A small sound classifier, trained from scratch: patch size [8, 16].
Rows from block 3, named by matrix and row number. Each number is 500 + 40 x the weight over its row's rms, rounded and kept within 0 to 999. All counts start at 0. Numbers have three digits each. After the name is the row's rms in percent of the matrix's.
# fc2: shared expert down (model.blocks.3.mlp.shared.fc2.weight, 256x128), inputs 0-127
fc2.81 101:518511495558518489491450438415470512402496511464505515481472454527542543426515440449479466507451491487531466563527495502497461532602504488504514487439573412520469575434537539469429452522540496515473509485514538479451453527532582554537515550431454422550435509525443492514502535450458454472506509474518472506514475520440505478491550505502581421473492542523480533460525460485495494488457
fc2.82 103:522520468553455451438540446406441534487566479465522444531554511476522473502472478469501561501504465545462515556466459438399493569519575526440541395459508490439490509486495502512516494507472429472502551502512480448474510446463403449487534462473539531505535513508445544476409529540466507491504448540507509424540518500503468556498548500470464538475555477546483460505467505479520475525431
fc2.83 102:498484458445527507438428501549470503541484435498464521589508526512519432517490472539521530524522471520521459483475456545488463548446485447527504485561541493466502548616485574500490491467486511578507512503574615472548524469533569510531540535495478523435535477481557526485499511455482496590492513535550554535533491447509441467514589426453481516446484498493520462531506498487518506469404
fc2.84 106:517513506478486419420442550423578506484463528521484487573496495465527564435533476535493573495607535590529533461413536514513533455486483453535514441548438497474469445474417522453514459502536504474552464514466540518537528517521523492406502554473469468564506501522425501511465453525513540494492485493474534465479572545489449541490482508516498552510572534534494495464519505510530529428494
fc2.85 097:578520471478486475548558520474468565547552495499518515464564457519529559536400495482554499504478480429589490486562565552500528526482501473487589458533502543465511561511472517579549476524548491474509490443485494491521518507533502473503510426472438503510597491484473510439519457519565504498528571515527544514578476553587478524508479457486509486484571426505536473505452551520577519479515
fc2.86 098:476483519467485444466522586463487519477496486531506522501480518444505476509512463462482471497494487529561473552473521551504437534523519529532522422528621474506450494499533525573501510510468503477465491488538439509422568459504438492483512508467479586526621530487587535522396627499465514497557537486490476453538481495478530474517537469585478487522511551483498476454472479524537545479448
fc2.87 085:538542579497481482537493481437468464443454555456473539535433556522549514545587469464516432472443473499468451454495512461476510463506545495532446530434480449512503474594522403496522565481507486440520483499495490507491486535526466575507534564466523454555422532453437526478581557514503520513478498510567521471486492551527478521522509574460477487491515513492579477493486553523468569477573
fc2.88 095:541548500483552474570487505520526541495488481522545546491485436510538478468566464542457507532515473465546576512474478508546572515475557405494523516558520503507582536489530509481564500498355497443476511563495506502526513478512429541494479527467475563494506484514548434552535528415486566541506469561536501562517490497554512508455493536525396450529455485468461480567525535471509540504465
fc2.89 110:509470478510507553468451523546549381561499461501565450547530479490490421410556507523489445508462504467466471488556512523511479521472482554473545545499492511460497515510563455495559441463501506511529473478545530462541496517552559459422601542573437459514438556509451521580548560507496468518487522435492483499466498470535516489590478510474488520495437560444460511491501467535486473508545
fc2.90 110:489546477469528524553503503478497497435541459530448493473562487567477470510495501487531476500552504479550495503446492462483534522495527481527493507520499625458583445502501515517483491535490482506522555594556631529488493510469465512443454490527435521534533543465501519466449479499525505473400488500504536541552483483513516517495523440567526577516493622504509548539513492458516532447609
fc2.91 103:493512484546526539508504448522390502559521492509522515518541635436478508510490539536538508478481447470513477481468513476537525504457496485512496494517456512498504534454570497503512491521525542414470498518541526500478510482507516491480528504526481536521521395501513525523575594445554527485544479513524426444512473529420465467499535492425561491552451468398609466482429498437513480536533
fc2.92 117:501516540493476565585531536481507524488488524433471469532516476517414509546510495538476538461544505585471536486508471456509512536493452481602537536536520515483527553540503513533618492472548446474501408473505534441508558546475482510529480488529500494480497491464428533542474604537500483420423472506542481484428463486487495514489529625565541494497506505475474508466525484540516522484575
fc2.93 085:484453541530443518538483532470448457470488501477474450440504527466457420467536501546446496573525445469542502519532544464472405513500476503555473533546455523555536454535564566568471463500461528490484470433449519528524439545491461491475543494543473513540507532497506477493447453496517531524566572556442491517413543438441501531527604488526524491519462587547514528499500501525530438475541
fc2.94 102:473474429540500502518428459524533519604499458478498502523478515593462509466585593508507504516555489482523480471511496551440561497508444478431542481559525511521502485487538477505506590475467461463508545506454437506495493496495442469605513525488525483483509572469448488541476461509477475556575484577510460467477462522504510544530509418477474597518460525567489487516572526474498535445467
fc2.95 093:453462511429564498519528539512547455561528470587504564500521584449493530464518510448505551472542497430562524504426521517516551484529460484457466540438550482504497529456525529522508582492472490461503523519571448418532467495562563541507547518522557455476456564518522487570428498527490486521508583503561471519549504569543519446530474436556465497484513519453502507452488496536462474545522
fc2.96 088:483488481496495539409495460539516492517460480512512477526416496562452499530554549517474516459492522535495509513538406571488475538497521532489519435473509434535464447546441528417548456487500520491524558458401454492513516450474480510501464523469539486488570605585511523469544564507485498485401555471492492499507577460540445489464483579519493520469528497458453450521467482498568546504525
fc2.97 117:508404437473466576453548334504457550442490454477525526499556487526510475459467592489522531483531499563500550480474523526488475525494488471473463551395457489482550553520511466544508472511492560459495507475514525487477562533488482491510468479520478482461468593505430525493544436501520573470503469523479542538512494529481498490551509476510495478494487584441539493413551493544477504468530
fc2.98 086:559491474504509567472473546480425519520566521517519507474518428515472485588525449388523514477557502553544607503560496493540496512520509456497496431442526565552517508555418460509472528464474497581539473553560471481484487455511458469500517504552469532497512472484535452524509519466478505505530519475507550467490401527537522508468476481570445490455478526577511493441550495515548462471411
fc2.99 097:470509538434541548496445553526611464580529494441482458474530529531507481547448524535498506488533544458503454517473496459500514532496501461521586522519430590525484474503547438435585515487590509538509594493467530491462566531437459540429481517494563497504421507491487516422503503512533521534485477518484498516461553479475470489507423541420500509479471587500505469470538469508513530508516
fc2.100 092:542607537487528446506547427549513454504477452479540484477530504550439468541505515470494454479479459509551471483505513462525506572516510459549462514494548491411488516560435485531441439541493438461480506471554484488516531504536484540464540516516502495527502514461443491528448547426450490565389472549475474534452540558510513474469527552550446457510506533534583574554438459480472532458491
fc2.101 095:473505511564532550535514455495538599534433526495570477497488490467506540524522501600453506512547488501526542519428541455474451433481496437500535575528536425522442511554504452509525477499551503580504450476449567512509546502515465485488515506483531422484545547537416532465446490499471556554500488500522483491445531532518506430513546443416565511468522528487461510457491461555573484510453
fc2.102 105:484460506568478488524507551438456540455490464422485516509491495401543519483503461415479537471504492527547529527516534469481533453544475466551569531511450516529474444490456580475411494500510480533567581507522545475546410518552501512517517483425545497516563556514499527549512579553514424447502533533453441420473497507493539475521539514526457520505528518448519490501550434516531510502567
fc2.103 096:530506537446440529541483447467521457435466503512516455468490443467562532566495503548500522530486472512502439491521474548490526518545484444395536472527508453517521473551597522490515509480518501563507450522534590498510483481500437515586554497491454451592554553544452582494531550515486559557524460582462508495478491522463531530541439481485545623526520513500486505491518486538515505536507
fc2.104 099:481431462581536510476439535507535429468550476588534530490525492421497501439544443490507455504451552577530486506516558448510503565445537482511554427556508540490476449527524399512452538466507563545508541519524464504506529447458517481503546410521522483528543544468501486483447459536488456512530486501487452492565524445552477464515508540523512516471469558528515490429515545538474472445424
fc2.105 110:482573465508443503465526582479413588507515484547425462527463553498486503428508478440469474472435526497521555508489572507557491528400504513464524505409502477504513520441475519500463440475487580431504537475497509510491416521561463527517504491461493492434460512487458542544474481526495524459485517571529478390462446548540509463462560477522462479543507542494525514516576473511518514507530
fc2.106 112:505613426516486474517456499518517590505498441597475502524566526496484465532527503539485561519528536469477508510485518482599461448476524501520515484513532576489594540525495536433501464535552534453514528510521547475515506546485429547436517510573449516558480527453499492482484475511551504471461485438530583503553490475481569548489543448600455485502496506479541461479508555456468553490520
fc2.107 104:447471555488536525513491460519518471470512509470490520485423523452470471498507422544537434472495549497442404517474540493531504512470530546527500448489408584524457442479479568544547522473555504456523560550487503486454483501508439446491477516483542473466515467449464471454508560529469497522545421523536443509447447474522469519461505571421474418498495561592460489482508486545462479545436
fc2.108 095:507501488573546461510511478536503529461540494530499510449518446441565575455518543444499525484402490516518506525520554495530514520482441476507547563502517427435441580523419527496468545457494530472535464465523520499563537490576565500457525454458505533520477400505570537505495492532486528489501506504541567487504539496552488487465530538453535465452498596499632472494497504509466519519448
fc2.109 103:585486490562504505466498591560492493484507498484547538470476546514519541498587513567485514463485489610556461482474506511457523532474541472476509523504551570495497446492562579506456467488543472453487571535550511492545432523491507477444503518506465599548434510547506461426521471513450520561500484406542461504536526494458418585498473480498485546500496483513484557518435462476516507505456
fc2.110 093:440530450476596480404492526505433512514501461527468469491474487430492494530437485532551519481466560450446497511517551589488477514531471485538437532532497489452526546451495523506551530489491468451465485540487576450517483478527495476500449444549575409572578499512448516569435567544485496550447559476471565484514514530477469513440507549469487513502488549469530475486560514508469430513518
fc2.111 106:526448528535554506472540511540454511458587520511556503470428512531487490529513531567485501526538407562488477518513497501416503450496478513570532444552527620541495446435492538435497510481465457550524420476462483510504466455488550492499514444511487507553435565575498497569515478441511459577504542523534499511462481479520496540569500454486481539477470473515511515401544490459523536492543
fc2.112 113:541547512484508477497572512546485468471514518509467451501462473521496541498466436531523462530540511423492441484510459529510423491514548517448449568529488518533542414409527471467581485477524486535494472460537445555501506530472550544537514469555482488451533400483600516503502493506543541451466545492514526508519524562454525523453507516493525587519433437453417533444457496449476526553548
fc2.113 093:466445485504496525492469488515509467458466466460502469485422554499517433442472521457508388533542486495520570482458484466524505483502541511539445487515471465433513456510498479478446421468424439545476571533556486481496547550491518526524511516499512416433595453460496466500578491479506399450434521521530510448525443516566477486524489450505525469466535477524508502532492491600451455544520
fc2.114 098:481518463539466507467507466479525493525436511480540503503455524487470474501484557450426502519469490555495597586480476463492497562566487529547436545532489515491499498511537477531522535444507459471509477539453567429507501478477549525488459485535537469496531562470441491484629512576469437404510489572474590506538442483492458461473545517502475500514516551491572525563517488524521440577532
fc2.115 107:535556482410468489528474423507541552548553500486484483482505498500537490517499456582488617516496414397444436504480439552524536474483492493501536496579516507511486519505418488505611509483524474559516481524561505508510456438443493442524501440539499500504486511421538521540470557508522502536445581518525490506523418527494468457485527520535565463498490460485554503513566473487505524493484
fc2.116 098:492537522510548511423496553555509489470496482459495451490481479482502468427473563490541503504574457472449431483614500526532535464497482529478560511458492476505511510545527525529525478469500540494525458555434391490510496454530532554467498490484435423526514417462541519480523489493498391484486524450537452496611584499460472535472444531490512457484512507526457486478533553508431445447510
fc2.117 108:558521483543454480509478478505556478460487486485501511490493497494482433510573537475413523497492511483476502492543528564522508497540500545466558518452476524472504482475460432469482456490527490469506577531492441519481510531540552459473535448495469496535546517519476522579496431420496527652471573500504490421541527439499522459512399470626447469480488507526499525464479534529529451538442
fc2.118 104:503479507559512531498436491424497623527560549537507470454509505410494440447510504554473523518545462537531512499531409426489470466543466500515472516502493481532558528558504502490557463496486514508447491513503388499509454532506507436532498498517507495469433439516507495602531619520533437581557447478503516485488525544510537475473502521467472421483507469557522470507541477486515467514489
fc2.119 096:536534550500524455482472462456466551532572475476517472460559452463512441534447567521491482485512531471533513516484529517532500470489464529537522469500539626540482599438460490481465456541477492528471434512418484545515389485483494558419436498476542491547518509504478547450511461441481554458492550432521554520518517497491428463513549558518493425546535520502471494502445573492505489502517
fc2.120 107:514466446463500506458519566539450520550442553506520522548527523521544533457531562468461412482428500559510424484550535510546513492476519493551471476475557504492493581438468518494539466484491426453537449461467435435462495501461497491502589436441483530423535408482535491552495511521485512506519533527542450528437551492480469458549492514493448500531540384485517462526498497469534554510484
fc2.121 098:498547505553480514503551554504513467454477441519471472484416529463470501515549521479481536528376522450515488485483534516515469482456551543401493528484435513433475536488484575526459503506531420573520474485435495546498571492505549446474559505500495567464516498501468517579514431481475460467550492523518484479493546571438504488447497505496507440465519534541585515411517434463477446504525
fc2.122 098:451520439465444489454562493461459465573593473530461536510552522521460450486490464505471589524497451484564421568482504466532540574502473525481616513475534473514506562544483473554471498495573470490529445512512480542438473509459504478449483545535451498506583514472468409524487526570514515483511430500569528480520536461488498510481498505532482500486489523558403458515455454521497494529470
fc2.123 091:537495526561478578562513508428540471492477501499570493513445477500519577558550473561459523532528524476472505549477472561552605496551504497543497538557499530529448493518533442452510468514547435502566487509533453487506525484488535501452468474405522584492425492508472530513516551499511563539480493505447551495466457559644482492417520542536470536475502501503534474484511503469464484480519
fc2.124 090:490553496498465567467516567492526489534478503564463489520589445534516524450540474500432442459494456524521510531576482526518455558550512475561539499466472500496477536574492513506511456470535531515506559502550520525434517417550586580512519495576440552589562536406515536528490475494512552519475552484493509529472505480539509491462416445497547491478486460510521504434519552470444521490550
fc2.125 114:494464526476464521484466555527464480461476450556510522496481447467498528541457452570544476506443545468456460522510459482514496483459506522539567403471427489469470524477526503438506479473505499416456459500526454587542480489508466489518440464508433456518447460534617539369484493449505506550466506586453510480451509584480548467497517513430510468502515487495481479538420483497491481488493
fc2.126 092:442520528476513473476476512549470498407524446458574441482445530505496531565555554485472445492522517514576443493478524553564494441495534494468459459523501610509552521482496498519515472507475515437519535526502471492490579501506579563508451450452462485520453482457506472499464387442520461491508461460470522449453539492465426461451442480540523518537469537496557512494592484474509530493558
fc2.127 105:541520472557428520490500530466531500542446440440568505522524497556493506499579498481522476454455459477483540444523434454467483461457444575512429525541513565498457538480458452558451492564499506435524452487402528476513468476530528576464479520478586495491550432478528472516523533439503453468546518467544539530495490536513530538471510493474528477473513492441598505564514473505576432495504
fc2.128 102:501471497513475537479531401487569517453491469521512503518515567561460482469543468468546462555497509515487490563489429527528485592379467558496584483566545494467505528505501503508397517512476454552587560518573532503539459529474467489519481502537495522514627555476439493561566499521508510484519472454497477472438491524439487500538536500510545485488521533514509571502447488484519487481510
fc2.129 097:443562499473575441558548619613484447550532515541507513462525527500502512417496566511491514487499550504547507492467504468560469490503492501484527475531480451544517534470510458489501552476533510496498526446423496470504523512527500504449551486527490471509472574552466437520466496497482454497419527513491501528520490517462411553620556454515502559544480507468519472425592520500495473465469
fc2.130 092:520518570555498475496492496462601549443506541451457459467491459495487455445464548435479568509551519524521485452479530474445505587506547513488514518472472533480511494477502516543509532512472494443527531464537451415457614524445539487488522538484592508372530490408491489487528497496487469467496449514528527463484503534562532497467548554412450511474526493553474464474518490487530446509543
fc2.131 099:511506547584504485545511566463520489547433453479479514428532445545540519462526454560503486502487480451477520495570428483466533493481482542515559480566594545486510491526501472521462590486488478427520514502528560456480450536457553543558485519571494485528536410558449459472552513521496476513502512538492509507473508489490612538506484549458479463518496569568449491509512513465594552534480
fc2.132 102:516488533605505517512502438482557486501429545403486522462613464554557557410548488545564498526537495490437482537502582490465529539552482536517473485519571533481540495533471497586482521571495473433555479446573468497546500484504517492480488488477417454429462426503512494513578500502551480424473502520487442530488500501454509486517493500508460565548496480517514508520513490503504516534520
fc2.133 113:494533500543464498506451550497418431577428519456531559514513466468496487464496474471536557481517481438518520485481494476489543541512501443538541466541530621540510472469550501522530478532450512462490515550400559441593451514542446507517437492533487468447445529490502473496524565522517468456488507427482451519533467577530491480533420569540424475492549479514512550488484448518523478529518
fc2.134 110:482471467473526545496495475513517491608514490479492527487522582487469515499488510451528463491459560430527457496420497509434540494415549534497422557426432553485489518555493452564548574537456476506567499580482547460488497510479480523514504506565490472467466538484436475503482519459446504438531451443502451533483520478507494432493489405481447482517504608515513547501535484529426498490498
fc2.135 105:464498463479507463471463535506478567471489490517438500542530509522503505502476557518478469479562490559447513497409507494511560415495488553519492461531510466495589488488505496490472470448406524544494569583545558489502523523538461462430536541506528479540601494463419446409516419520476480451508531542510471548517479503572500473542508481512411453554498416491499462475497530502451543513525
fc2.136 104:596530477493539533538463393427531525448498500518505430499504475475505470576540458558473484527437504456527416516519581521485520475497503536473470492521569450559466521456544527469549469524459531463444445478454449478496496513517502543574481426513476521521449539501567498501532544501508464537519503503458561474527466487547526584480514541499509418560496420521547511533455487484549542566486
fc2.137 110:477544460517552512499494571521514559441476502512496563484458523457496508465484455513476507539538454521545458471536444437474612528550501524505560488493461433474461408464491513506592482464464502528474506550571447506535513530484491506456536519432513501460446449545491521532490433510461505542506455492495455535466458510498522573483442544602507569475474577489524501551562443455555479532459
fc2.138 114:571443438512464581486509462565600514548544507545469518459517523515494509561516466537477472443524535469417490506533451533558447534510470531583522503517494547479464457486533498535437479511520487576506501547467411546510499516499468507508479600529439455531533495524496546534447536468501455490569518453535469549535515568549505494462547480507549448506449460548505565462550553493477519527447
fc2.139 095:490491478469460520499480489466531499454474518478505533517412507463512554525434521498484462440549540468531525510523476561467461561381522503508476461551437451495492552504490542481485500533481471531495379482523410401531556489513483517537527502455477469498484551491490520460575567467479532433510406517518425554469446491510483487495540513515545512472503519512564501464582482497464507577433
fc2.140 102:546493490521544487473507428510517514475459510498537491518471545426522497489460567428507510508466539490468478539475432526478483490535529536497528460497461485482427440475518479447529508452479633489449571512459440510456453502454484484463473502491488437547600390458404447496554474532520464451536464447496457432496484521428484531498475496456472556465500527547471504427481534519510537505465
fc2.141 093:571466541543523501493454577544534464442475467527479449522489516452444496485516507580492525458454436488434468486508491497485506421478505492562521442514492510502507485473527503510489515452483604495426563498523429551435500531472492525509483433539502438457395538479427449453491533462486512465492542539484604528542456558490437495482430485487494490459516531493495469432519431535518461459471
fc2.142 112:456404439480461505456519537519502481421501514490467513460445520454508496514436507459535494515514512503456435521453543545506508474483560483497440482489503541504500400485543491555413505474486472489523459504535495547451563467510487468451470434436525545463521604477431522460532417463543443525461475487489496491498573432503486511487527459458569457476441434461558491507491422541519535476542
fc2.143 099:527463535519536448448505530412561610510494475505497482440462495489509486498475514544504497449464570473463496419526550556517523532487549480408555506511406575516507497508467484492538490492459451534544517519504428532399493513565559549486514527438494527460452485526543546533482514510505512536505483468435522504515586461563491543503488453459460560532510569490492432541506521536447513518449
fc2.144 101:452526540509481505460499451408525481518441495499497482505490570497486497469450525468516503498434434500508486508475495477525520497461569500535467606424542485493529507485442440518514446498472493529537538492512515431463524519482502505422422495485480521408485479488533473563496588461457452411520473500517529509483477521390491473498401488468445428488510441495438471564474441524456486558483
fc2.145 095:576441481515539442488522478573466531581492535467450478566466388522505529501476465468540531561546560588579539454539500486420519470473480495469416523455545558572476493494515543476522526500459417511481572487441532474489536487452536509496471479528539511500482496469541490580501502502538481462481486479515501496609486450503484507498525490525536439485495567526524543507495505462432547537514
fc2.146 100:475479478515439482479537430453475503507460525500506494496499483472484438487436454437518509490529517480515491507406415535526413467523472433558460531416505484492526476519536498500500448491521565567549426433394519501513525483444535440499476467513539516508505464430501471433526455497442469467484554451415464454526498492472591541506406516542485487474483493481487514566495510455444474477525
fc2.147 097:495485549407554506587513482529420497471520485518457468481453435559500506471474523480474518494494498448473574523453462485501542503530499515487499494461465513478490472470496512528470496516508497611453475447439575488517469407538514517436555454456503505461397461463493491567450533532502502551571495546499489478456488464508531472478431445541414570444460446450516549493446487476539504523537
fc2.148 096:486492510487520532495419445505455562535505538491556528526476552521547541523488558492520463561454535378532482480473558531506508553516569539484465451479463616504447516436558441548479504503529508542536515516498504462499489458535492497556461559488539501474512509497472474393568477521500528468483505543452509548476462531509472542504524590409528528476473498495582490454507468507441515463569
fc2.149 103:505444525508523504526506424527468528515517419518450541469523478524481543425567487481483521431490434501484538509496458482501559517516439527499552448414503486515443501561440550492586508470536454468550482463515513540523583515477482444433546510441522535422511488467461501543551603497472572461488498488493480477426473479537505516571436498515515562484514539588528485531507462526454518541477
fc2.150 099:506489506504500482472471500492501540546490498511485521561502564477495466500459520484454517485531503562516444510446496576461540515478520491514463469591563525521489583541519533480536583487503444472497456501487503506424464526449540490572506433523455497567585533515534415525542536445490495432443518450567453567571459501518465459486521502505508553506452506473601475510587502449502558459436
fc2.151 103:548522480604506589505468496476470526512457537502532440471541596553496459488504473490545519448539531484447500479450521508514528492473459493528465441495518477548483527517488522492485431529555404472516470490507548534478409508484482439516486469497454542474438515483559448446434500475448549520460556458594493450510559501418504479455494488508577549477521539398495489455463451505505465507514
fc2.152 104:445557550558537507553485443538538502481467521517505496440531506493518498522557555485558510472437499419481506448519548488466484457566525441511465543521452461452496496428496543516488580536527479492549600506490416524453477504494428531576590480493492528506509439514488533546551537510490500556393513546487483471523491517509499487461491491498467532447497466554436531517449493568514478489599
fc2.153 097:462561543529491504515459500479575482448512560499548481507497513514509510506576461588516445530444450527491585532486513471466514507445500485482459440499568399448486391513515527446498494484480505453456572570462536473561533541492513501460487478507474512587503569530546511479479499480479481597478445469506454512486556487515509574506465417541518512543509511440454518537558523520504469560505
fc2.154 108:480519543578450529524571576516546540485544514514534535462509466521472493511534448528550446517475526536436536541410506444509447521501519452517381447486506531514514535451475544574495508505536518519508484546496429520546488490540561506492488511504596455575516541540417458514505511496436501575491550506538512580559591531499500491521548534529537531517500483480497474531523526452462431492510
fc2.155 098:546439524518491479505520446491479479543406493523498520490466448514505488486522517480487488526442520544488415515557473540475454435488519477442481503523465469537557530510523483519472458487488449527502455491566532488457537467457497502549473515519470583473513551547511505534564567451431484532469464488522429528509567485493397494506568492592455497538524531582447478563480630490524474487436
fc2.156 103:512414543548530484495501499507479492501463489472513462497450488504529445580477560475474493457557453461441533519523466403498560475500452504483489462544484517460490564493463438466458523454505481459455455484512469498515460496555563561492480524552368497586482536610484508472426413505466469501501502493551431574510509576515441529457483479530469481500494502546456514469486490545486528511463
fc2.157 097:492569518451532450441541532503501476439541456520512551509451470499505540514424454443563505497501502527461402539479454521473523462454492535566623519508399547495474540506445570443460527534503493539502484505524533521550513486553457506487483393514448452527506528526465453418489576515529511423515483463480496462548475544549510514520517524507534535516483521460545496484462531551490431472494
fc2.158 094:511507419498548535451519500439504497549468518517475501585508480540440497497559427598526538552477471460429496513526449530513495530508479478504447497507527537468493483537573504500502568481582479475448484524470541553500492509461441554547528495431557489456433450532549481509495490524481477466549495485412458490471491565559526540466496521579529517503429486458561425540517409489466518447492
fc2.159 095:517491452555459500421525417495493419506479485445504439486473470463500474477504509526521466507489567487520444444612475507443463514511488516508446502525541515533504470490592504511561475501485519493533498443486480468521402509458546563534505434549549488408489446491490494546553535451468493411438574481478518508535513443489577497457488483505503437510492483478454535490452524572522571468471
fc2.160 093:530546486463485497524501461509516491589547491517475467471510534460448493478486509487478512507563531423477527553480571546508436479510431480476455507551425540506547415552521541514541436501471476546500459516426548514492476446471513556484570575570489557455520514481588463474436558461514476458539485547545479511461540443496473509483447510498415463483484508494536445461456603515524530532475
fc2.161 109:485530515503482559499567583486484559481493463398526444514482496537487502531478535522468472463501456512461485515529490551493499516571499510511533496443522372452541477539499454451467535499505508509436465505491570538445486516438473477501518521480511605499506531458510476455450540509532519529544447488560570537498429529568519469461524569453483488373534522504515444546538464502474465437500
fc2.162 101:557509492523500556466536600450520592572570527482506488482475467501526517471576471452535535419526484434580515501467489447477475538485508523510521498571507482486514491515512506455483516483511553547553502514530496445517512477480444502545455478440452482489493478432450524600504533442496550473527478558569529491474481426462485521514507506581567515482471486511407495483520592506478489420460
fc2.163 103:485458457518502539493592450504513550543492525508522448480545537508473504554498491527515528527466502574450448534448505505515459455567503481527461548513559445438467533492534537472495490461520402458482464491468397460536522420520447524489525503403466447548515438457467534450526505527486544474536519565493463481476494571437463501449562562456494471486507526480416452442459523471496509531548
fc2.164 099:501511495445522513493506467457467477512456478592467494483508542481498469507502447475489496482495463566494394521502520497514548487502497552562554535524519540462507464499473464517441596511379501531518554529496488506495506410464525468611544437537424482502606558504505503517455472521468565502448581449472461456504475523488534496477472459507483532447565508521491472465533546477512501583539
fc2.165 093:503494467383456540485519557511469551517536490520526484500492452559453551544486564525537503516515482590439514426500495472513448524508483486528498509491470464519545544448504551540542447498474521445570591465491533537506484448491464487520487473476424554509470444521374442528466534456473489471486504478500508493545456514477426520498550455568511495454489557479452556493530452495501459456404
fc2.166 087:506462534560498458516511573527420501486533506459508496492576502474592496530463533533496451449538534536476525531555480505565479455512542521537460547533510521475510457514615484510492518524512489463515516517430405549522486477558543446570478537476530518514460503463480510572555521533544400435514496506526499538466569462473460488542510425526529551531469480491500490541488505446570464600478
fc2.167 097:569505435550463469590521510513492476523552503541470526526504396506484562522488508570516502498487520484508509496530545565521503513435547482477532594499484541488469554491481511480491598538505533523517421554572562539545565495499596471499518523459476545482512502446494436462571436522534490535580529538550492569463511483510503539487500479490535505508489494390509523528547493555519548547499
fc2.168 083:479492501470534494503512506513586490493448558439471461466495557515533564579567518547485439505527562467516476519489472512508473485522479466559465511481551429553472514537441541568572485494506500566563580476536494488553480550504446515500423492526482466601512520479473479532480526497478595554444491495491526599455525556509447458476496505487474541497451448534553496486494504526502553547411
fc2.169 090:479509474548478449492520500421532568536483545445452449493559574426426486547458459556490533491451466474542514522493528535472503515502570434488450501479513460463433498496491462470565503522533420468516490496517548412452496454506558447481457569455521491480538532510459455451593550505493546543492496504471471507495529514498472534436516528576577509486484530595485520507478527495516471511410
fc2.170 094:417487483436493440507508508524521552435489473538522538507508516499534502516490457468507479532501477474397480474505550514458564473421447534525556467529502478514510510572571512489520513499536497500449429477502489509528462528630512482508507557557521557567457506527424484473444403490581486568526552473521552480514485495504495540478539574575520476427492470484524491457446526452464525465535
fc2.171 099:497555572514465489487486519526494469556533515473479520481568507496517507605424519451497482516517467511497505493489479494534502548493469536501535493593585511515499500542513535587533558500490477549572599561461449504451508524467493606524507502458494516483614432432501500541468489479554529547535511455489532597486518487535485495512515453465503429493487493593517492538521519520520416505532
fc2.172 094:540482530488518479543484538510541498559479487539490524467514473476528501477575484452525615495559473505465477445485491478489505465533484516443439477456537538449537412461454596519494533510541503517543589469563498536447465553573510512542555564497386493554477493469470572452503444524514521455511489474492472512501536508535533480521432535517476474498548500534560581517448534523447435537484
fc2.173 103:484473451395522499528437547511536561464510507507485512488549521569544530507516504501497542519500524491548512566423476546557477484490543488404516511487547495467547542538526506505447486507572493482476482433508467485440559461513515525530464544508490506537375516543491492545448467483522441543492503554572535527558559457465577477491503559598522482555468480519473539503448531482421485452491
fc2.174 086:530526502573472489475465413490594450481498490517506536561460460445513484511517449544445459548554462491460522531540466438524485435458455482502471574531477472428491539514477444458523477524522521507516466480457519442502524489464546499509468483526545517491506395564587478468467537498495480591473502506498472450489500466514545467418542533484418557472478494501487500547592439470503517585531
fc2.175 099:473564476528408504518462454522556562591521442576529502488500541540486535529583456541534480527466529441553481491493541438490541500475438559446494477551525537548476573501474527525491505524491491540473448489430511487433510495490576487557456508554455523433499481488476481482524497480550473427589521483552420541473466494517481493508532513540509579530446482509514504457415463472514472505444
fc2.176 090:519436454464507496510505468506454568422522403505493541553508507498492514520510508440525470571461466493498484497548504516527530445445450463495413518476547410550546476517491441527605533542505544397516543500496502486533495528466430475482508502532494504456471429464448460507506513502525499499564494508523509410531496476541543476495560518431534484507515452495492462485553474564582575455441
fc2.177 093:513544569526496530500529461500475484495565520515515506485459469501554519561405556514510476497474606464477548488514489542554592452511502546449535443448452521508523531530447487476547470471509444548505483510578553439464481601507486490475490523499515510470561587490457587455417535512521544546509488494561552539508480535537528499499488489484493521451545481543540475541434508437513449546548
fc2.178 088:461495519440525468512513547406551611533543513465476495484517463489556468498463470607524473504411541509555456508530607491487489510542474472508529513517468525532478557545485454517489505513492450471490449499434494505509480472484501520485515508482478479526511504472429558499531507517532542491517513516468561480497555534575385416551560439457462571544477537478522536510463556468472546532440
fc2.179 108:495433530450474478530533530539457551556502476538422498451500498509517503481562524448522506545501420493502528447533523577481532449472498454528481456426478422534537475560504478497512535498488523508500531490501535501502508457524582447510542520541609523433512434512487480540473356504471505443505540497536509551512472413457482498503469481512487437494480505548530561450453529494507450409523
fc2.180 100:528491535518506514512454480529512472391425596496558517432452525484554509448455501451538426493490506487515481487441546532519503576524504452474488494510569422561472543498492478493423491517457538455483464426518462515502523503476569482458480466492474471541589492465505525584437497574576517514486468478472481451540487576488418471568505500467526452477480484470509533458473519435480510479509
fc2.181 097:431541458460484441502539536491430507533563496439468472513507604560462477525482506506488500506496476499488532494424466481478556457506514454424513410472501470445537512484500466483515575483543455449488444518452528486408456519512473478548456477510451538560440534508459567519522443505569453488458527437434449526536510482535547467483506454492481525505450442437464578429495496463466498484536
fc2.182 098:533441463455496493501496495550444477444497470497530558558540482502554489464486444517483484456553563494485581569448515442514607512573501476543556520545483541574529516528525452535382467490533494484519551540501514473497528521469509420476557485491539516486502499499608505493437490551495485470548522496457453493497471509500453472525446431473538539469520507488479450524459376491472466506484
fc2.183 087:477527426455525548515481528497465477410494467481537498470495510476504481537562574535450498499438491387558492459436476469537472510556466553565521528473442499537450529538499543488522526464506541498510561538493565461459564487488474439547492568519519537501560531459540495474565587533593491546525502503510490512521473477447473495487534485548486552477467412449453502575521501475500465503578
fc2.184 101:524552521445490485442483581519458409536553501453482487490495522518467597507425487543559568519480418518523483549550445479544496530534458550562540538478521534536499525453490521526496478484501535525509481454516505510457452502505513469512480558556485545450469409505524495498502406489459423488531471525517557554520484460393448510525500470525548440511514555461512543551469509534554556510445
fc2.185 101:529489512482482470452512471511445483495488509512529527511527486526509517519432444587464485512506509496472470521515529552476423558540485487451507585531543505500464520489620558497528496481494513526458510439425526480511515458454505530474521436556525528513447547524499543463483508525507540599465456487471578522455534560457447499464524491539385497534486484504608499486414483563469534417530
fc2.186 101:453532460545534501514507499457423409445532467567549492522513563563494507511468510488512508535438449521482466493438539559478484433529472537434577481479493490492527568474471484525526540526513475481479445540504576464462492531521477508428519590496538413493514462499532483472501449506525447526611530515512423517545494559526486506548562469424527494479543540491504573527496493484428514505559